config.yaml
encoder_arch: "vit"
horizontal_flip: false
method: "mae"
mask_ratio: 0.75
encoder_qk_norm: true
encoder_patch_size: [2, 2]
norm_pix_loss: false
residual_init: "scaled_by_depth"
batch_size: 128
epochs: 57.0
lr_schedule: "cosine"
weight_decay: 0.03
Rows from block 7 of the encoder, named by matrix and row number. Rows with one number belong to one neuron. Each number is 128 + 24 x the weight over its row's rms, rounded and kept within 0 to 255. All counts start at 0. Numbers have three digits each. After the name is the row's rms in percent of the matrix's.
# gate: MLP gate (encoder.blocks.7.mlp.gate.weight, 384x192), inputs 64-127
# fc1: MLP up (encoder.blocks.7.mlp.fc1.weight, 384x192), inputs 64-127
# fc2: MLP down (encoder.blocks.7.mlp.fc2.weight, 192x384, transposed), outputs 64-127
gate.6 114:166161096143110132140084143080129130155088162100106112117117101133097138152123129127135148117119116114112156146108146128109115091120153129081159098161131076150126107091124129148134140111171160
fc1.6 112:102150116110130105106149118155139144106124119135129122164153140122132106108131155176121089106127163173164105141171113140117124141124082160186119119068142133122136152153102096128109155114096095
fc2.6 112:147127108112148159154118169091187119159092171158148113087150144091106139123176161150153111124119161165122114120149152148124136130089131089144151134154131153135126115137108131152121140083145148
gate.7 117:117165141153075123108106115117106135115118134109112147138094121093153123126119124131161092114137150171132162121169117138140128110137139099133108129130121146216128091168141152132109102161119117
fc1.7 115:108140117122148122124149091124126195120105142162173110156122139099126177106121154123140136138164151153151158109108122128072123159135118149143133137156123133135144141139125108121141106181107116
fc2.7 109:106173153142136175088130091135130178134127134108108121155130121137133119164137146115129049110147146122131153168127137121107118155094141147129127125141116104146110167119135106168178145132113050
gate.8 100:090149124130117155106169126071156098168145105152120153147078095118124186091117103135102128120127146109109135097137118134111110130111118110117145103083122163162161113131149129156129129099110118
fc1.8 095:073074128150100127112098103144158124097105106132174145145143153122168098151120093136151151152088147139126083118067136151114123086136169119119143126142150111095127118149130096139132137114100153
fc2.8 096:112051121132105132091138092089108095106135090109138123104127105087085097142129123117098138126096125134166155133151124127121155129105154105119163112140139186138143124186170114102113133109086152
gate.9 111:113129155108110153179126120117145157136138130152105146148150110104112118088120127112127137131083161139137091131123131132127111144116136152119151138193109119155111160163131102054121160134154108
fc1.9 113:148108112130109132123085132134090118131141159150105133112138103121140133151168136165143147125145109133128093091115119113163172091142138132184100146159125126152119184083146120113075105147115123
fc2.9 108:080133119102100169135110117072142148111150145155122117121127084145144110087140110109161139120149125093141140130120141127135135162188115115146144131147134068158161110132114093071129147124154106
gate.10 031:121120137131056123124159129149151086120117170148142140102113123127146081152036103105126121145124105139130168140157130110117134139139150138142139089119133130133156102102103129144163137111133136
fc1.10 043:146086128105141117111127119100133138134083117099169124129138144113132091087144142116133115098121157118103118100090095138143134108170132108111150145099140147122070135136131119162077176141140127
fc2.10 044:141100136138172110131129154116160121128142113130171114146159148143156107100157145140156155126151151122106126134110108145137117142176144142102145146138153164089090196152162132142084159112115148
gate.11 088:108174142102129126127085132148089153106121137112158109114141157120131103095099101117106117125121099119091154180115170143123129169107113091128124138117187106130092182092156130190144148086075117
fc1.11 082:147106095143125109120152115101180129140108137129094127135102133162142114168153121126129128163118159137163116083128088124148111124097122173127135139136071136145169076121100133092145129151165140
fc2.11 099:133130154126104135120141130099125126115104136127096141142175155153142174142109068145117106116148155106143105094111168167080143113115168175136105103104160104128125153128098138154167156106102099
gate.12 099:155146122111109137111136104121084176130122145133180107123126106125091137141158130090132110121096143118136144133127138134129118130138143130111181114122121148144098130121154173150139121104122142
fc1.12 103:120102169141090100095190083136143128150155128182127093100170150122121130139129111119139133163121147138138122104130182092159175089139163079087140122133155134131131141069066164117140099153147109
fc2.12 101:119143114131142135112147097095119129143202115131148120111134131097111108167148170156172152128134098133106172117134109115117109099137094183114126108095150107110117095111154083080105149134160115
gate.13 116:142134128123105161135144119098107180150101121168094102157103121131149124123167143113173148171109175113095151150111148168119109143105126104166093129116132137120122070136105158148129117102122136
fc1.13 116:134104105127135160145113139155157131152133132118102069152110143146145099116104170163128132157093118121051159148130156121156100113156104129122126173120124105142115142103102149130106102123085165
fc2.13 107:143155124147138104152141175125144120137163163130146173127185127166107110125190098118115166128110171133108120139101130146134168100151129112149195108107162123127176104143109098128143176107149111
gate.14 094:111121145163105128125113133064157135109103104137188115136153158133103114149150186112172132117093119149148138097131101127104155118133123117094114114172122171099138109124142166093149136141145136
fc1.14 083:169090121133080135138142096124140124108111161162145107137100133182119156144145101122135088159075112155110149163142128148142174144131145121106091153134149138088171141116152125131135139102083120
fc2.14 095:138142102104103167148129167157136133125113149159122153138122097133127154117095100108117119082115099123105129165129183084140121130153129141172140178119129189172204114126188104105127150116139121
gate.15 085:126125098167109086170115150161072096116106106119137138124094148137130107117137150128145120163161105123125158106134121098162099096067103136110144151100147182124107150102098130165170127121162145
fc1.15 088:103098164152107136107115138110089140169117121107118109106139147109104123129161134143139099149130095166093153108132079150105115109118097136092156194100102153144135131134141165157161118140135095
fc2.15 087:170103137132126106109114135148124114091118123131091090084148134116150119110105128154139137215127108123127103086110122130156126185138114111181147118117130107148097153137113113148138149140151147
gate.16 098:120104084136083150104138101151135131123136144107130115103132122175081125108141152111152135162135132131157098114121148125073158141098143113152136138119160113135107196129128195128072129157141146
fc1.16 097:119124140113133157135170122152150121095129117094128139145121095134121167120132142168128141106071125120087150133155114105183108165125127133132137130142135159139083126124138139118173134114098108
fc2.16 090:126112137129117127171143095097108137091104171149112062097080089126161112135073120095134119130169139141089151114114110123149140105112111113142126121124139107131129157107146117171130138073162131
gate.18 121:080103101116137108150111154106128158131132137125160103147104135151116105103162111118125131122141109114116184127134174145120099126141141102110147122091158120126139149175120116109131110106096122
fc1.18 109:165101137184151125100101101147111096139065115074169119121132158145135103157116102138128139116135154128140134137099132115064130113119110157131154161115108140100127131121114105072123147129172086
fc2.18 110:097121139137106128149130094163144120141160111154141121115089147172132140096106138118152128153136151122113159135126122145131149156153107098106071117134123148147084126157136113133111110084160131
gate.19 122:113152163168096149093123127130124133121084108135118089107125161150095107142156132094097130131164133161191142093116119146106119110125157129150110170139138146124143139123098126138132148114106154
fc1.19 123:108131134129127168141125124098128121131133074149105139140122152181155122098100121098121160112135128155128100084110108119093098111114125139128072116119112152121131109152146140154133087153101118
fc2.19 115:145141127138162075111115132106091112138113093055143159108117160154138121136121096099141137109125113133121149105139116100107145131150128146098138105102103126113130080126169126111095127133104162
gate.20 116:107124071103092147154128101118138132138147132180075131128136107115156113116083100137126147097136124168160121092152144145116134155134134136155137144135108102124138150102133121086123141119119119
fc1.20 107:114132107112120111100140125091102151113102088140142123070153114129144158130102172157130108148167110114134100129132129125119145130132141131150158121110078110100081141126126118117109155123138136
fc2.20 106:148155131135144132090123154131098144103118151100147147109070117173127147091147153117153089145139130165099098128115145161136090119083145161165135112115151080106048153103132137121160143132119145
gate.21 111:133167108088143098105106090178118127140127143120147183157155136124140166099194127133121100142123114147171111130093097130144146125124163094130124085128165143154102116153135132140094112109134120
fc1.21 109:139153150173133132099144084154116133089111156156150170157117124144163145110162119119094108141142112146142081104094153117109092102109167097153129105104121140112130114158119142114125130131127061
fc2.21 101:115155130111141077119144078146104133096132122030085181137143120063137142119149111136085138121125128130092113121164142112137170154160119102119120137141119162112152141122154164174136137103088118
gate.22 108:140146145132114141158176091143103137077130140124160129140119118135159168154109129109140124157106132142099104103071164174138128121106141141119140104141111109126122139093146163155150153151129140
fc1.22 115:120088117142139171163139127184117095140142105122096153156145113137131122131105093146091149143163103126137136137105097156157141114134128142129110156139130128099110177122123154079140102159124116
fc2.22 110:147117134142146087129096130122112119132080178075168094122156121135124166107135108111116056081130133106123115140093140133090149128089128094164151149082155112119152120121144150165135111154145111
gate.23 079:192168150127126167102116111106127103169099131167098135115099120094156125105136077139137148077133134101148085127133154130117105131145115135153129133131151125118135116113132101125162134149137090
fc1.23 090:147133151105113136126152130121161112135105121160132130096104106133158149066101117130146128088144095113149145132123158131096112121128133125139138110139142139108117125094109089079162142118152126
fc2.23 092:086107117119124146085157110150122137124140153095109113127082189183125162116106125128177119107128152160142108115147111073142150119122067138143117180116140120142126135132134146103124137172153063
gate.25 019:153132116149123190136120159121112149152093161107122111173123127116146077137152097136149104128100111162107130186138159127118123149131083125162111135129138126130145162121065122134100132088110118
fc1.25 022:143157130125118084129109113146113133115148143141153123118159159109117162151109121156123126105155161125127079108137118191164153138091135120085149114114137135129115102130154148128144060143176177
fc2.25 022:178082130110127088117118130139080130148141110094123088109111132106129103141094119099127146077122127154109145134122099129148121114122121086077153123156137148118121134140144143145104094104168163
gate.26 025:135099150116095134131126120161122151143150116160176118157162152144117141117097101136121146146114132139145145111155156117120096125145130189123119100129119130104070125198111110099148125149117114
fc1.26 027:105165089140149163116122120119150122093120153157086116112133131148135096170126162120153118091107134109100126143112105169142114139129115101136139135121142130140175151106140084188091113139116150
fc2.26 025:106125119134133141156148142098107145100123130100093149121110147159113110114141133163139124131143170132141120128113108101106062139100098054085114129132138127103154156064125116149113106106156127
gate.27 120:124143100124148123148178099124162122138193125118135113108087092131115149088118135136096130184116118124124188162090178087104098113145129097152122132156117160151173161135150144130161144084122160
fc1.27 116:169095153091070171118128157135108110133117083108136146138128132154132096142078177127138101099124116113169133127159076138152118159109099109123153133121124122138114128080121161127132145069117118
fc2.27 113:091149120135126137122126149078098141103134116173138096101123088174082097140113102138131135141155116098103108069117099092136088131129089129156164074134118158108148137120101115097129181099100085
gate.28 113:162120089106133100136133163116118102133129089118126098120127120131156100101144095076163158157121108137159131156157105128130140104092149140115117106160117149121124104096130090157158128145118154
fc1.28 115:132119129146139113132106133127120128144151134111150061134096096140153080131194085070159181115102145154116095132096125124134146085060127097140088141131129155125095127113099111132118101129138068
fc2.28 111:112086141135132144148114102162169116138108162128119099145129067129148162167139099103119164133135097111148149086080130142141086123166119131087141127101117112139125125162159107129139115147100087
gate.29 120:144151109146134139108130092133132066127119138156138131113096113107116133132139146110100134111135101109125149130174140121122161125173108112065130090117126158169121190139120094175138095105120127
fc1.29 120:159147128127166109072086122097132130086143138112117168192151130131110126120118120111092143111109140142117137086115127096074158076111072109146155119116067129148106118170133118151129179109152126
fc2.29 116:126135132084152090118133111096166103133107134142118126134149155098165126143158120120131156113123165130088125073136148118143147144126155128134155073135098196115101124158118094127138140159202128
gate.31 110:114134150141126167169120148076108108110113119128151126136149109111108111127113126129133150116123143141134117125163154128128125121107139131127096126160118107149137136138145174162131155076118115
fc1.31 111:133150145124119101113116116114165150120078072140129127142136106135149099150124147158144159159137096188141139169109143043119099139107131137132088130149138127137139059125147143170124146118156133
fc2.31 107:125140124125100153106125159183111168149138071099133136123135104114139159134146197127123115127109137148104157146128143183132124115110136134150147162131126122142150117111166125140141161126091057
gate.33 107:107154147117113119104150103187135067131107160118085133138071138164076104074135115103131122078161179095142116106136103139129152171127176096111103109108134140153126082139134122113123131113129085
fc1.33 105:122127128138138089113125132169067100064156155147105118096098102158132148151161116131156113160159179111097157077097139133126155135084120118171126127126124155145139134104136150140122146130129109
fc2.33 101:107088114122133085116119140066083161149134137123064086100126100113186086130090158145156101147147160132118124150107167134134161120127152147114153114098157137116092157136111146133132159115128129
gate.34 098:101146091128107160156152127146111121109139151177088107149144136124088141151156137128103168131092093126162146138096134170149125105085122112151153094089097145109125107133114176107109119120104142
fc1.34 097:138144108103167134114136147099149140118091139113117102140096157096182079140093149123139063123152171135113171141148110105108150119168147140114113121155153127119124136163121093116132100131155111
fc2.34 091:120121134127130121168143128167129119128116152161107148118161140142156098111152171133131125158129121203136103112147139152107108103114138101132135091127114105122152161109119092125136124149129101
gate.35 117:112141133143109179186136112133144116165139145138107110118150129126104130109141121072110169104148097090119148096100122132150114107120175159114082147135128144123076151087150130126130164145127132
fc1.35 111:124086146151165102122160131139116106105080119091110159146106121141146124130130117139109118140115133174075117145177153134143150150126117115157141095122098122143159116111109121128075121131119130
fc2.35 117:145088087118119132169124168173164140186094152183095142114150149146128095101128137110151130117144107091174171160132173114104176108120139090141175090155136122123103146092136126126104113107105142
gate.36 124:077123131134110171097141141076142138147146123161107161146129111102152129119135183091132125084081148161143121168122096122135096141085133097094157154126169121134109118135148157162120142171146136
fc1.36 114:172123111129128092146099114169129118091128137137104110158127160130116106152124095178116110120145141127088136087113155113134155060161136152135127082146101099119159113105145106140149091093090103
fc2.36 116:077141141131079160112144145117111113141180114115109114119156095091154123196143100112189162121113170134143103155132157127133118092136177112118135133103136103136095102115111154143122120099108149
gate.38 118:128142099103137081138116198078123098119147176127112064115115165077160108127143111115125094154135151099094150129126095140107123177153116136128119096108157137125103148144146141112152117163113135
fc1.38 118:107125147112102164150113127146101108131089105110131071124158183102168113135129140111084174078151129118148119154111089137141118139098141132106176118115116119104162156098150143101112120163121138
fc2.38 117:107118160100138152152166088115114189098100115088133116102118147163152129114133151133130136114145123173080139120122094106126120121165095180150094181116088124145126147102153095176111114152134131
gate.39 010:146129107136145147124115144151120152090140180164115109139092133138133119122163091141136120132140112164130148148120139061165134149094173147155109101139103129118166121126092139132144140136130127
fc1.39 045:114147135136104158117154145105119132146157168141133191156119112090142126100130110129078149131156117124114141110170133124099163129121143142118129130127120091110132142175122154116155122127106144
fc2.39 047:111137154113120158112141146092103139140159153132115150136111122086124126119131102118067128137122117117121127116143126113120156095129095120112131131102128091118129130172117143121112127146131138
gate.40 013:133098125142145089126123126091139117115084104129134148129142065144110121103142116114133148141124106127156096127130137130160092126158116131106160084126109125117122136069126166161147133085166155
fc1.40 051:142184131101110138147101164146094126129152113131151116131133095163149117115164143156104122127144126146154106143116096135140111091137118103161115090142172089124183126104103138128098110122139112
fc2.40 053:131169133124096117139112169132093096093147089153126115139160114174152130129172122160104115137174101149154107141126094145140121117140126083151106112127154097123174140127119134111122133130138107
gate.41 112:139121138151139087144149116122113144113126103140164101079095160145131131121130103117190123122152132100097089094138133144138137172119142152125143130066166129132121108116074134156158133120090153
fc1.41 121:115135132117148149122088152131140121145106148129114125163149115125147138133144164119086154136132096132137157165135135104134099106111122097138108105193068090122161118113170123132125128129152124
fc2.41 109:105107140133136148149128097097124117104124162149143090121099126131135148137140129130154143163097115085100118128138139155132125077150125116132113114100112094119145119118115128113125119064155148
gate.42 113:100125114122095114150098116165193091125090101131154077171151110212116133108136188113133118090125161164126126087128126081137155153186151122124101108122098109138111130111110097133114129112153134
fc1.42 114:100150086121096107153113113161157096083083118162115132147174103142137143108138145099125092084141144140132139119124115124161160165130143134105129118098094115112099099122128125105103110140104109
fc2.42 110:129135145124158167131166175142155108157126115120129115136140142135171125128107118091131138139121155123104143138146110144167148126141111134088158132074108153155153114128119140112126132106103138
gate.43 012:137105116108133102118131154130094108140135107182113095100140162137097147159149125102161156144102143095115141156142128147125134077107136155123119122118097169115116134135112087158171115141117161
fc1.43 046:181081077141100126121136129121130102095148171135067084106153127152128175158101151134123152104154150091117150135152123132118173121126118170142102134102126162160125104121120075166170103123096101
fc2.43 050:169116096122083149099141133127116110114129167122081105095128142130125153142109145125121153127146170103109144127140092130115173090107103148115120131101142162155120096110138062169151117133107110
gate.44 009:079134136133177129085101093108124124122114154148162097122115112103124083130152116113141147113136176123160101110150106143110100134093122112111126148107149112124092119158161152136127114118121136
fc1.44 021:173107118121138133140143156151114078148139144112111212140093132116143138128140154163161113111156165108081181093146106165111157106158144151110139184146131140120167186123116099096116129109132124
fc2.44 023:151096132128145106147122154143100098117147122113086162128070142109130143133116138132133097124152160133092172084161081144110173087142103143101132169100141145130192146138136085119078143102121124
gate.45 090:149187090157106123148079134171133120113131157177157134116168125119157115081136154106142131120152104115107152093121086116121115116090121104128124185114139106137110119152109120114130131124099104
fc1.45 093:126091159109132139113132137089132143179125099138121133119108084111125122185107114142141090142129132117118131147147150126124113108203126163118119091146113146131173139083130116140122166117167173
fc2.45 104:134129102093089109132141083144116134124096134151106161111111129137088077095104074128095107120144117149104127126132094110094112152136134078095131149129141126149133133153130128102137130119138134
gate.46 081:105150096089143134120131139141118161174150122130149133153127158093129163111112103131109117142093144114130073122119150104153140142092100154128101121143128137112092154120149097121163096098138122
fc1.46 079:137134146151106171157131130141120133151120136137112107129148113138113128164111160146139106113175117162170130106172116134131129172160154148117159104097141131143165081165128142110114159152094127
fc2.46 080:151155145156130107130117110117085172094151143136148138146082155149103121113159120161127132130078085156159136117188116110096106127162144114151167180117078122127141136123125109126076117117125120
gate.47 087:131135091160163134142104125118115160112122138131169106140138152112126076166107130075126143144134155185132103168117103141121119101165129084121141116150117098129095155126130101147099164139106130
fc1.47 082:133134114085115121167112159145099098090126153134134160150182119130144147124077105110122123167125106091090122081179109170119128139143152112127125125123138123111118137170165096120149207151147120
fc2.47 083:127104080111159103135160102111128108093091142093164124170140138139131134169115161122144157106148140154118111133088102136142137119129163109135130059176146115136165154146161165114138091171126169
gate.48 013:077135156108124134139139100113128138139157157145160128123143103125128139101146093108161121146140101129128140118151111170129136127116113147122174099146082100135115144135086153103178128114139119
fc1.48 050:071100107137129149116131098122120125113146161154130122116136101139149153150119073116134134103113114150103157097167129182125128151134136174119128098136089091111132135135116140107114144144140109
fc2.48 056:098105135115112160123085103127122127145139152147114128106090124114135126142125109115114132094096123140141143098161123155140118117120113156114132126118093101139149100126114134102100148162164118
gate.50 056:122084136124149132187132117119103112137089124142134108153131118132113132137096150106117171165126118127112161144135100136138119146139172130094132166159110070142119136085127106132131157168123157
fc1.50 063:137145140123107117057152162113132140112151150125129127117115137103132111131141096148125103103131093128109097124121145124137130113121090122161121080087121190110144164189118127115133112119159113
fc2.50 062:128088143154148177156164131139154126156113101127130082129133111133119135108107117129134115130148118160127149149154151148128097076140145103140169132166142125104136102120104137098139159088123124
gate.51 116:143141099126084178137119108158071137116082154092153130109106130142124103102160101161144132097099102150154159149199152130146123162124087094117086091144148176097121147107137120129129138131134158
fc1.51 121:167112129121153119141157143140121130089109148139100118110140120113101100118165167119130118082118104157107144111178117109119120129142133113103102141145142102118145140111074188146123135107104183
fc2.51 118:084102132159180155088104148177118138110138130152127086101140133138128126067115124120108099137117125146132136139114133123123127153106112113138146149147110139121106133144104086145121140121151103
gate.52 106:138119141170183165130112120155081123137110128133167115164145128148129116106060145093155119127137164137090092118119113152118128126098130145167108074085109140144093123178072104138132100083166123
fc1.52 100:119138142124112134114151109095162100140123112100132139140104122137135114111105103119132129116143123116163088109096158118148141152085117188113120091065117148122075143142128148112117102133114156
fc2.52 093:102090133129153170131153149161153151160145099097115156183100136135155160139155137129092127146137114132147141123166146152088127162125079134083147152148122135128120135146136118155148135207130106
gate.54 080:143136140114143147121093117121094119167116135144092138131106107133152130128100138163136125164134070128104139102148135108091142139139139143157123130126104177144129081132092125177089061120176101
fc1.54 074:110155134151135127127117096107158140155114133115131130131125131168118120159177097116125138107134110145128127119106130121153126141099146142143118134128165160124098159116114115150136170141121104
fc2.54 074:092104135138103129117135110108120127126093122120150116157103126125062144159105110102128149098095122105139144145126102143094094122105136124122157147127161197164128123142113117117147172163134129
gate.56 125:116153107159126154074134145159174091115143124115074137124084126112161151131153115152131129105130109126130148187156085110131142093125131127105138132116112129141152100142128113141122071121115125
fc1.56 118:129089108126160117178159129092131159115091085133184162140150139111094132120097121137134113137163091110097105147124166187137086105131127104126116131172126148098107146137123063172126137156149152
fc2.56 123:157168162115117119101176131164130095105152147130142157127078145141176141128140129134113138106090124145143119147099149116172130161155080139120145131111124158163159115127099138112105076116118147
gate.58 082:135143094128115101138115109127171086117097169151134168083070107126162082124117106104110086179150102117125118144161164159127117133142110082113120162134125109129139136129132127132127151121123105
fc1.58 083:133118156161126164135174163123089118133127112070163100122137152144131186151115179117102156089131150118133131120114122081149129129145110160138118118124103146112117140150106117153120084134151130
fc2.58 086:108112105096124098091101122088122082148150098134160114101128115174128086142098101159131168108124115136117109125121081141096139130094155106117129105106155135112150136145096167159177120139135140
gate.60 011:143129154114108120152135092122140092096132119187109051123089146110126100107120110124143114180115109120147147144126127148168135103124103108137108120101126143109132111099129120149153150129100137
fc1.60 033:125121148137131110101125151126134131174118159088197180121134128123110149151124130120138154099143148155112140125122140146098141133143124170076127167131148106106152169113130117139145110127104154
fc2.60 034:109125183133150108109124157127127138175118127074178170126110113123104111149124113089142147125125140149122135123125142135103146098142088153078125145129153116104177152103135115162120091121121173
gate.61 117:118153157092100146095160124140140135181102198117114170145121099147099147105106142155146121108163121126161164147103140168125119141116151143107139136119108154109108106102127124159127139141119202
fc1.61 119:184157154117146153124103130164115128157144086129146158118128104150117160121107109102148125160130117123169118134058155143139140139140131103093099155102111160131106110109111140124145138169115158
fc2.61 111:117083156137173087138168146124089154087093134141146137134130155155152086116108144144104118153146122165059136119114140149111122151162116136181114136156123125144127140134117164100134157142137066
gate.62 112:142106136144131132114160153124138093103080137163161140086127103125159092115152123100119107153104111120117117120151130161130102118121155168161139122115159142163153120138110128118124128116128125
fc1.62 117:128135156148118132146140116165110125117089119148173150119119108082100132122134178086084115112102143140125126112126082152157125142156130174205155158110117142123165089156147124132114085099125137
fc2.62 116:132124141121090121152146129118138112099166130109147136128141139123136098119171108146155057141115182167164135140160153175162144130157130130081152171139140150145112170120126106123117148121131165
gate.63 093:086124131091127118163174121101079125145123109144152156176109126168127125076156126148105151100110142118141156121108156095147149146149143077096138123126132134162092162131063150141113088137121165
fc1.63 084:084109115140082124159122146134121096163113146129111156183093151110113123074163118080129157136125132096115120093142134121142150145114140128110137098176102102175106117114113139153077114132088142
fc2.63 086:138140096113189139144131124167146115117152137170100119117150118114090125132145118137140150143128130139126145153117137175110154112144134157133132121185147123118122131147118112142100110093144164
gate.64 082:111091130143104119103127069168123123097127143156126138123149161120120099115167145116158143119175112157092145133140121171160127155139104158114143127126148078094112166146084113114113145146140160
fc1.64 087:110065144113129120113114080181111082098133144176126112134149102146138110134116140136100160120172111137097133143108155143151105183161159162132139149156129088129081128124097128152147135117129173
fc2.64 079:138186127118149080130116138138120132117135156120128116105096176160131152129112146120092153124124159117116083125122096111125112085159125111118154134090130143119117091113126118102102110092149093
gate.65 112:107114112099105100165098124110105136171133117144103107119145135112139130119074158135172149136111121147131136117136145137131087124131150119120099125114094122112155137166127130142140147106136129
fc1.65 110:124110163155156143116172096105158149131107154120147122154121111116165124111153100123103118113119126111109091156121132143125096124165123134135146128161171123147108089122105125088142157166110119
fc2.65 132:120090129148130146112120143180119160137120107125123091138137123102144123136120127128120149104138150116152088152162089123088085142119135151132129100119153130142108108143072095133153098124125118
gate.66 116:112104141140133122138147111113124106118115151180189134103137110137129113111163104116131145156149151118121176133160114140179127097139140158146121130062151085161156088120124118115126130132184136
fc1.66 112:143069127166126160116147109142150137137135162149142117102138127120121147135156106099117131194145120119126168103141102147150145087139110122111173128078108145149117130114138128098116149139163108
fc2.66 113:121153100111181069155141139164122158089162165116140112147131127123177140168144136103120090085134121136147081118102160121119153178140166133138107127135120110144138176096127181158150114106151132
gate.67 107:131095135120146116134104126094135121083090156133142105153112119177085100145155137129135101164124112115118088127124121112124086114086148141096100136127111134156106144130094118143115174123129078
fc1.67 106:093120133139083166141143139144141122148131090116143162123089127120141148120106107152116136148096124128171154129095137104056104120110155093153134132134091128106155132107117150138154162150144123
fc2.67 111:144143131134093155127153137133143130143153099101157151100146087127124169103129125158160084161115156143171150099080133136108128115104118105189158144123095093150159113111137130123114155122142156
gate.68 096:187114122141111136125111141124115123152116112112148184121094107102133139117117177137138118107140122167104147184104110142130076151098174138142171137122093096106085159111128130085145142194074091
fc1.68 094:172129146134114149114134112122129075142168143121097196127113136138146152079153153137128126127113085103141138158119108151149093137113179130147105111129142085099083123112081157138156099141132107
fc2.68 111:141168185103122162095145137134110147107147118090131138127134068112123112121070085098168150156098147129148114130144183128212116144158149139148173149101145124116130074136147118150148129182139145
gate.69 100:144113128146124139139108130102085152158155148114107079120102158141131117100121117132162112149111095136091134093129115134097157082137157118100133156148099140133142149138120134170117158085116118
fc1.69 095:114101116083093154103134114121151140113113115146159182089128160127110132117144131164126123122116126142111120144119148110149096154124085100134123143106128127122138165122135119112117114129156143
fc2.69 113:111143072081158116161095147059130104144143119169124090121166109092124114104132106097138119126143124094076173107089100144145143159129147111153154108135117116115098132152136110122155156095094114
gate.70 079:107130149155081123143134129129156102143094102141119115163096119185131140097089127144124118137171108147135090104158151158161105149171134118120154111101109075108111121080102118137108114138146079
fc1.70 076:089153116135133116109145136148126149129126150163124125149119132110134133129141134096141118103108124121122139126157155095105126134130121176147170156129167158119105149133161124127131132090118103
fc2.70 074:150086122111123081154107155121128109152155183160114117120139151090168087119087160162115124105155125103131152126122149089136138122151096170095123132148148147138106131109153130098079129119104111
gate.71 038:128131133126158133111096129117167091129132107153094133113133127122148153169132117113130105158088136123142104169166147107127135113107109115121137160143140083145117116180118126133144133150106152
fc1.71 035:151125122116177149124087158129120063157142124143088126125123155117122165174145155123155097137089141107103105145157148118117111140069066158128156130154145105171126123158121117103155104165114152
fc2.71 039:102131143142181085114119141126097086133146090125116124122092158121150109140102139105157161128173139171123130127110128153120106149125120173107135116116153179135167101137078162105123157147122147
gate.72 008:102137117090169061129135154160116078134130113144100102109135105169144158124138125110123126099132108118105099100128134163110102119109117143136115106085130101161142131104101160115157150126115123
fc1.72 037:114147154159131113115096149124134137121135102114153153136128148112117139108112127144170139140159160169169097088113113136114080146154094144148116117158095140157181159146137138133137115146071143
fc2.72 040:116152154155117115097112169115117139113132096123138138157116150118102135115098108128167143137152139159173113095096110141128078150152084148147127113156097134148194148147150134124152122148083151
gate.73 103:110104135120136103113131124111137126153143150117132132132115096138143162174128141146144118146191118100138122108184127112095133130108151103092106159133132111141136187085117124116123134093131129
fc1.73 095:104099146116143099127127137152171138133105167085142128115153123118150175146180159137111130136143114134119102136147141072115130149126159106100171163125116105120131152125157144111124122124140134
fc2.73 101:156153165150158142145119134138097124105117116130112131104147128108097064105156136140123179082137145138103135174155133134149120103147124130152116127142106123131135127166138125120108123145108120
gate.75 102:151137143142127132117128137131151120121145112106114148136117114133158110130173120142103101158116157162151120125103163116126121149095134145115115123122145167121107139087161126135126124078133126
fc1.75 118:120134157145100148164153106126113103082150120127136133124155151087124165123114124110114127124132139163109112151148165110145155131129088137131141152155146141101146086124151142096159158163115157
fc2.75 111:114101110157146085123122136162115112130111096167156119109105153112139109088115095121152113153166137139117140153126118150168119133164139167122081142140121162104130117129101163126142148169119110
gate.76 010:088142117144087146128144108107116142141126146129143105142137175158100090107155096128138166145148147108117107116124105170146107104145165144112157141130088142130120101148093156106142118114149116
fc1.76 053:125129044158134113148162133116139141140127154157129147159134117138144141127108109129157119171105149127123152069155156127163123164119107148136146149095115127094097114130097180105158087144137123
fc2.76 056:112135088138138106133154121118130143124099145136119120143118110115119142155114118123151098172086162125115154081118145118170131148115074145156148136075148143115114097125112169097132074143120130
gate.77 126:119133099159114134122127137136193105127143103140146107165112184153113119109175106150146115134118088133121118114121120112142117150133142152157132122118134117205138175099138085124138153113122140
fc1.77 124:114190159065106122148146129162103111117146124140097092176119103114145142084105129202096193127164115138107095148116129131116135155134134158144128168111147153110155124138116143150122130119146087
fc2.77 118:119145127113094066144114142127118123134153110125074134156119153164109132149134109158133134134122077105096141134076127121100138178122143113066142104105110092098157095143111119175121124125134110
gate.80 083:181128129102122129128140154154128152180157128189144123108149123130149123194135092152115134084102119146164143133141106140156154149127136144127120076104124131117149125182090103154138126187127115
fc1.80 094:126158149093161126147149112112108173181128105125110146068120108126123103148135122106147119109079143117105139126137131151148168157131107120177140157108105139158134135162126072100139120174142148
fc2.80 076:131115095177133138093088099099144124118137106140127163112121109128133126109148143140150149134108108116099160117133142113106110172153137089104131137146128108110074121131106156131111137124112119
gate.81 104:117132146174128099154118123100120136133136083125174138103103105149125158138130112097160156093117188118108136122110155169121108126117111099133186093116133151126132118133116135127149122129125144
fc1.81 103:143119159097128124140112127135112107127126115127136142107121118158144164114119162142127143132140151159133166125090147111096106161121099120143136110078150128169168135104107155133156127082135115
fc2.81 097:143156081108133118098170143139124136133130131142152093161176111125118160122141164135115160148086085124146135123155099118151122161123143124100133145159100176123134168176104106114109114115110104
gate.84 080:144099106142148110167115117126111153131125145098114161126092110125137076139151099140133114126126101147122146109123128078123140134109109155110135115178124117121137178104170104112093187080131111
fc1.84 082:094147087112147117122157118150173132110159136144105113110120149153116157136170133134122155107118126094099146150124098113182122087147174100151151099093123124125106118135166129106134149152099169
fc2.84 067:177144118146098121114130128127135138128114111165169119152128157153139139124103090159170114152152073106140124154105138130138089124123178113126088127153150133102145129119106185138120154111103188
gate.85 117:115101111144083134132125118124121138166131167165137144136120125115117104100102110158144131152132096133152089108127122121167132132094130153139136087118121125122104138125113163138127132099152132
fc1.85 117:097109086105103151083121146121111145171130151165174178164093135097112136131090101151112144100150123167115125128121161173131097149102105143115110126137106130096110132163125127159118149079122153
fc2.85 105:151097155095158131141125127148156152146131105139126136155107126118129186102100139178086137087151128150110155108147161151115081153126097121130123122142149152114121133131114125160105171133128154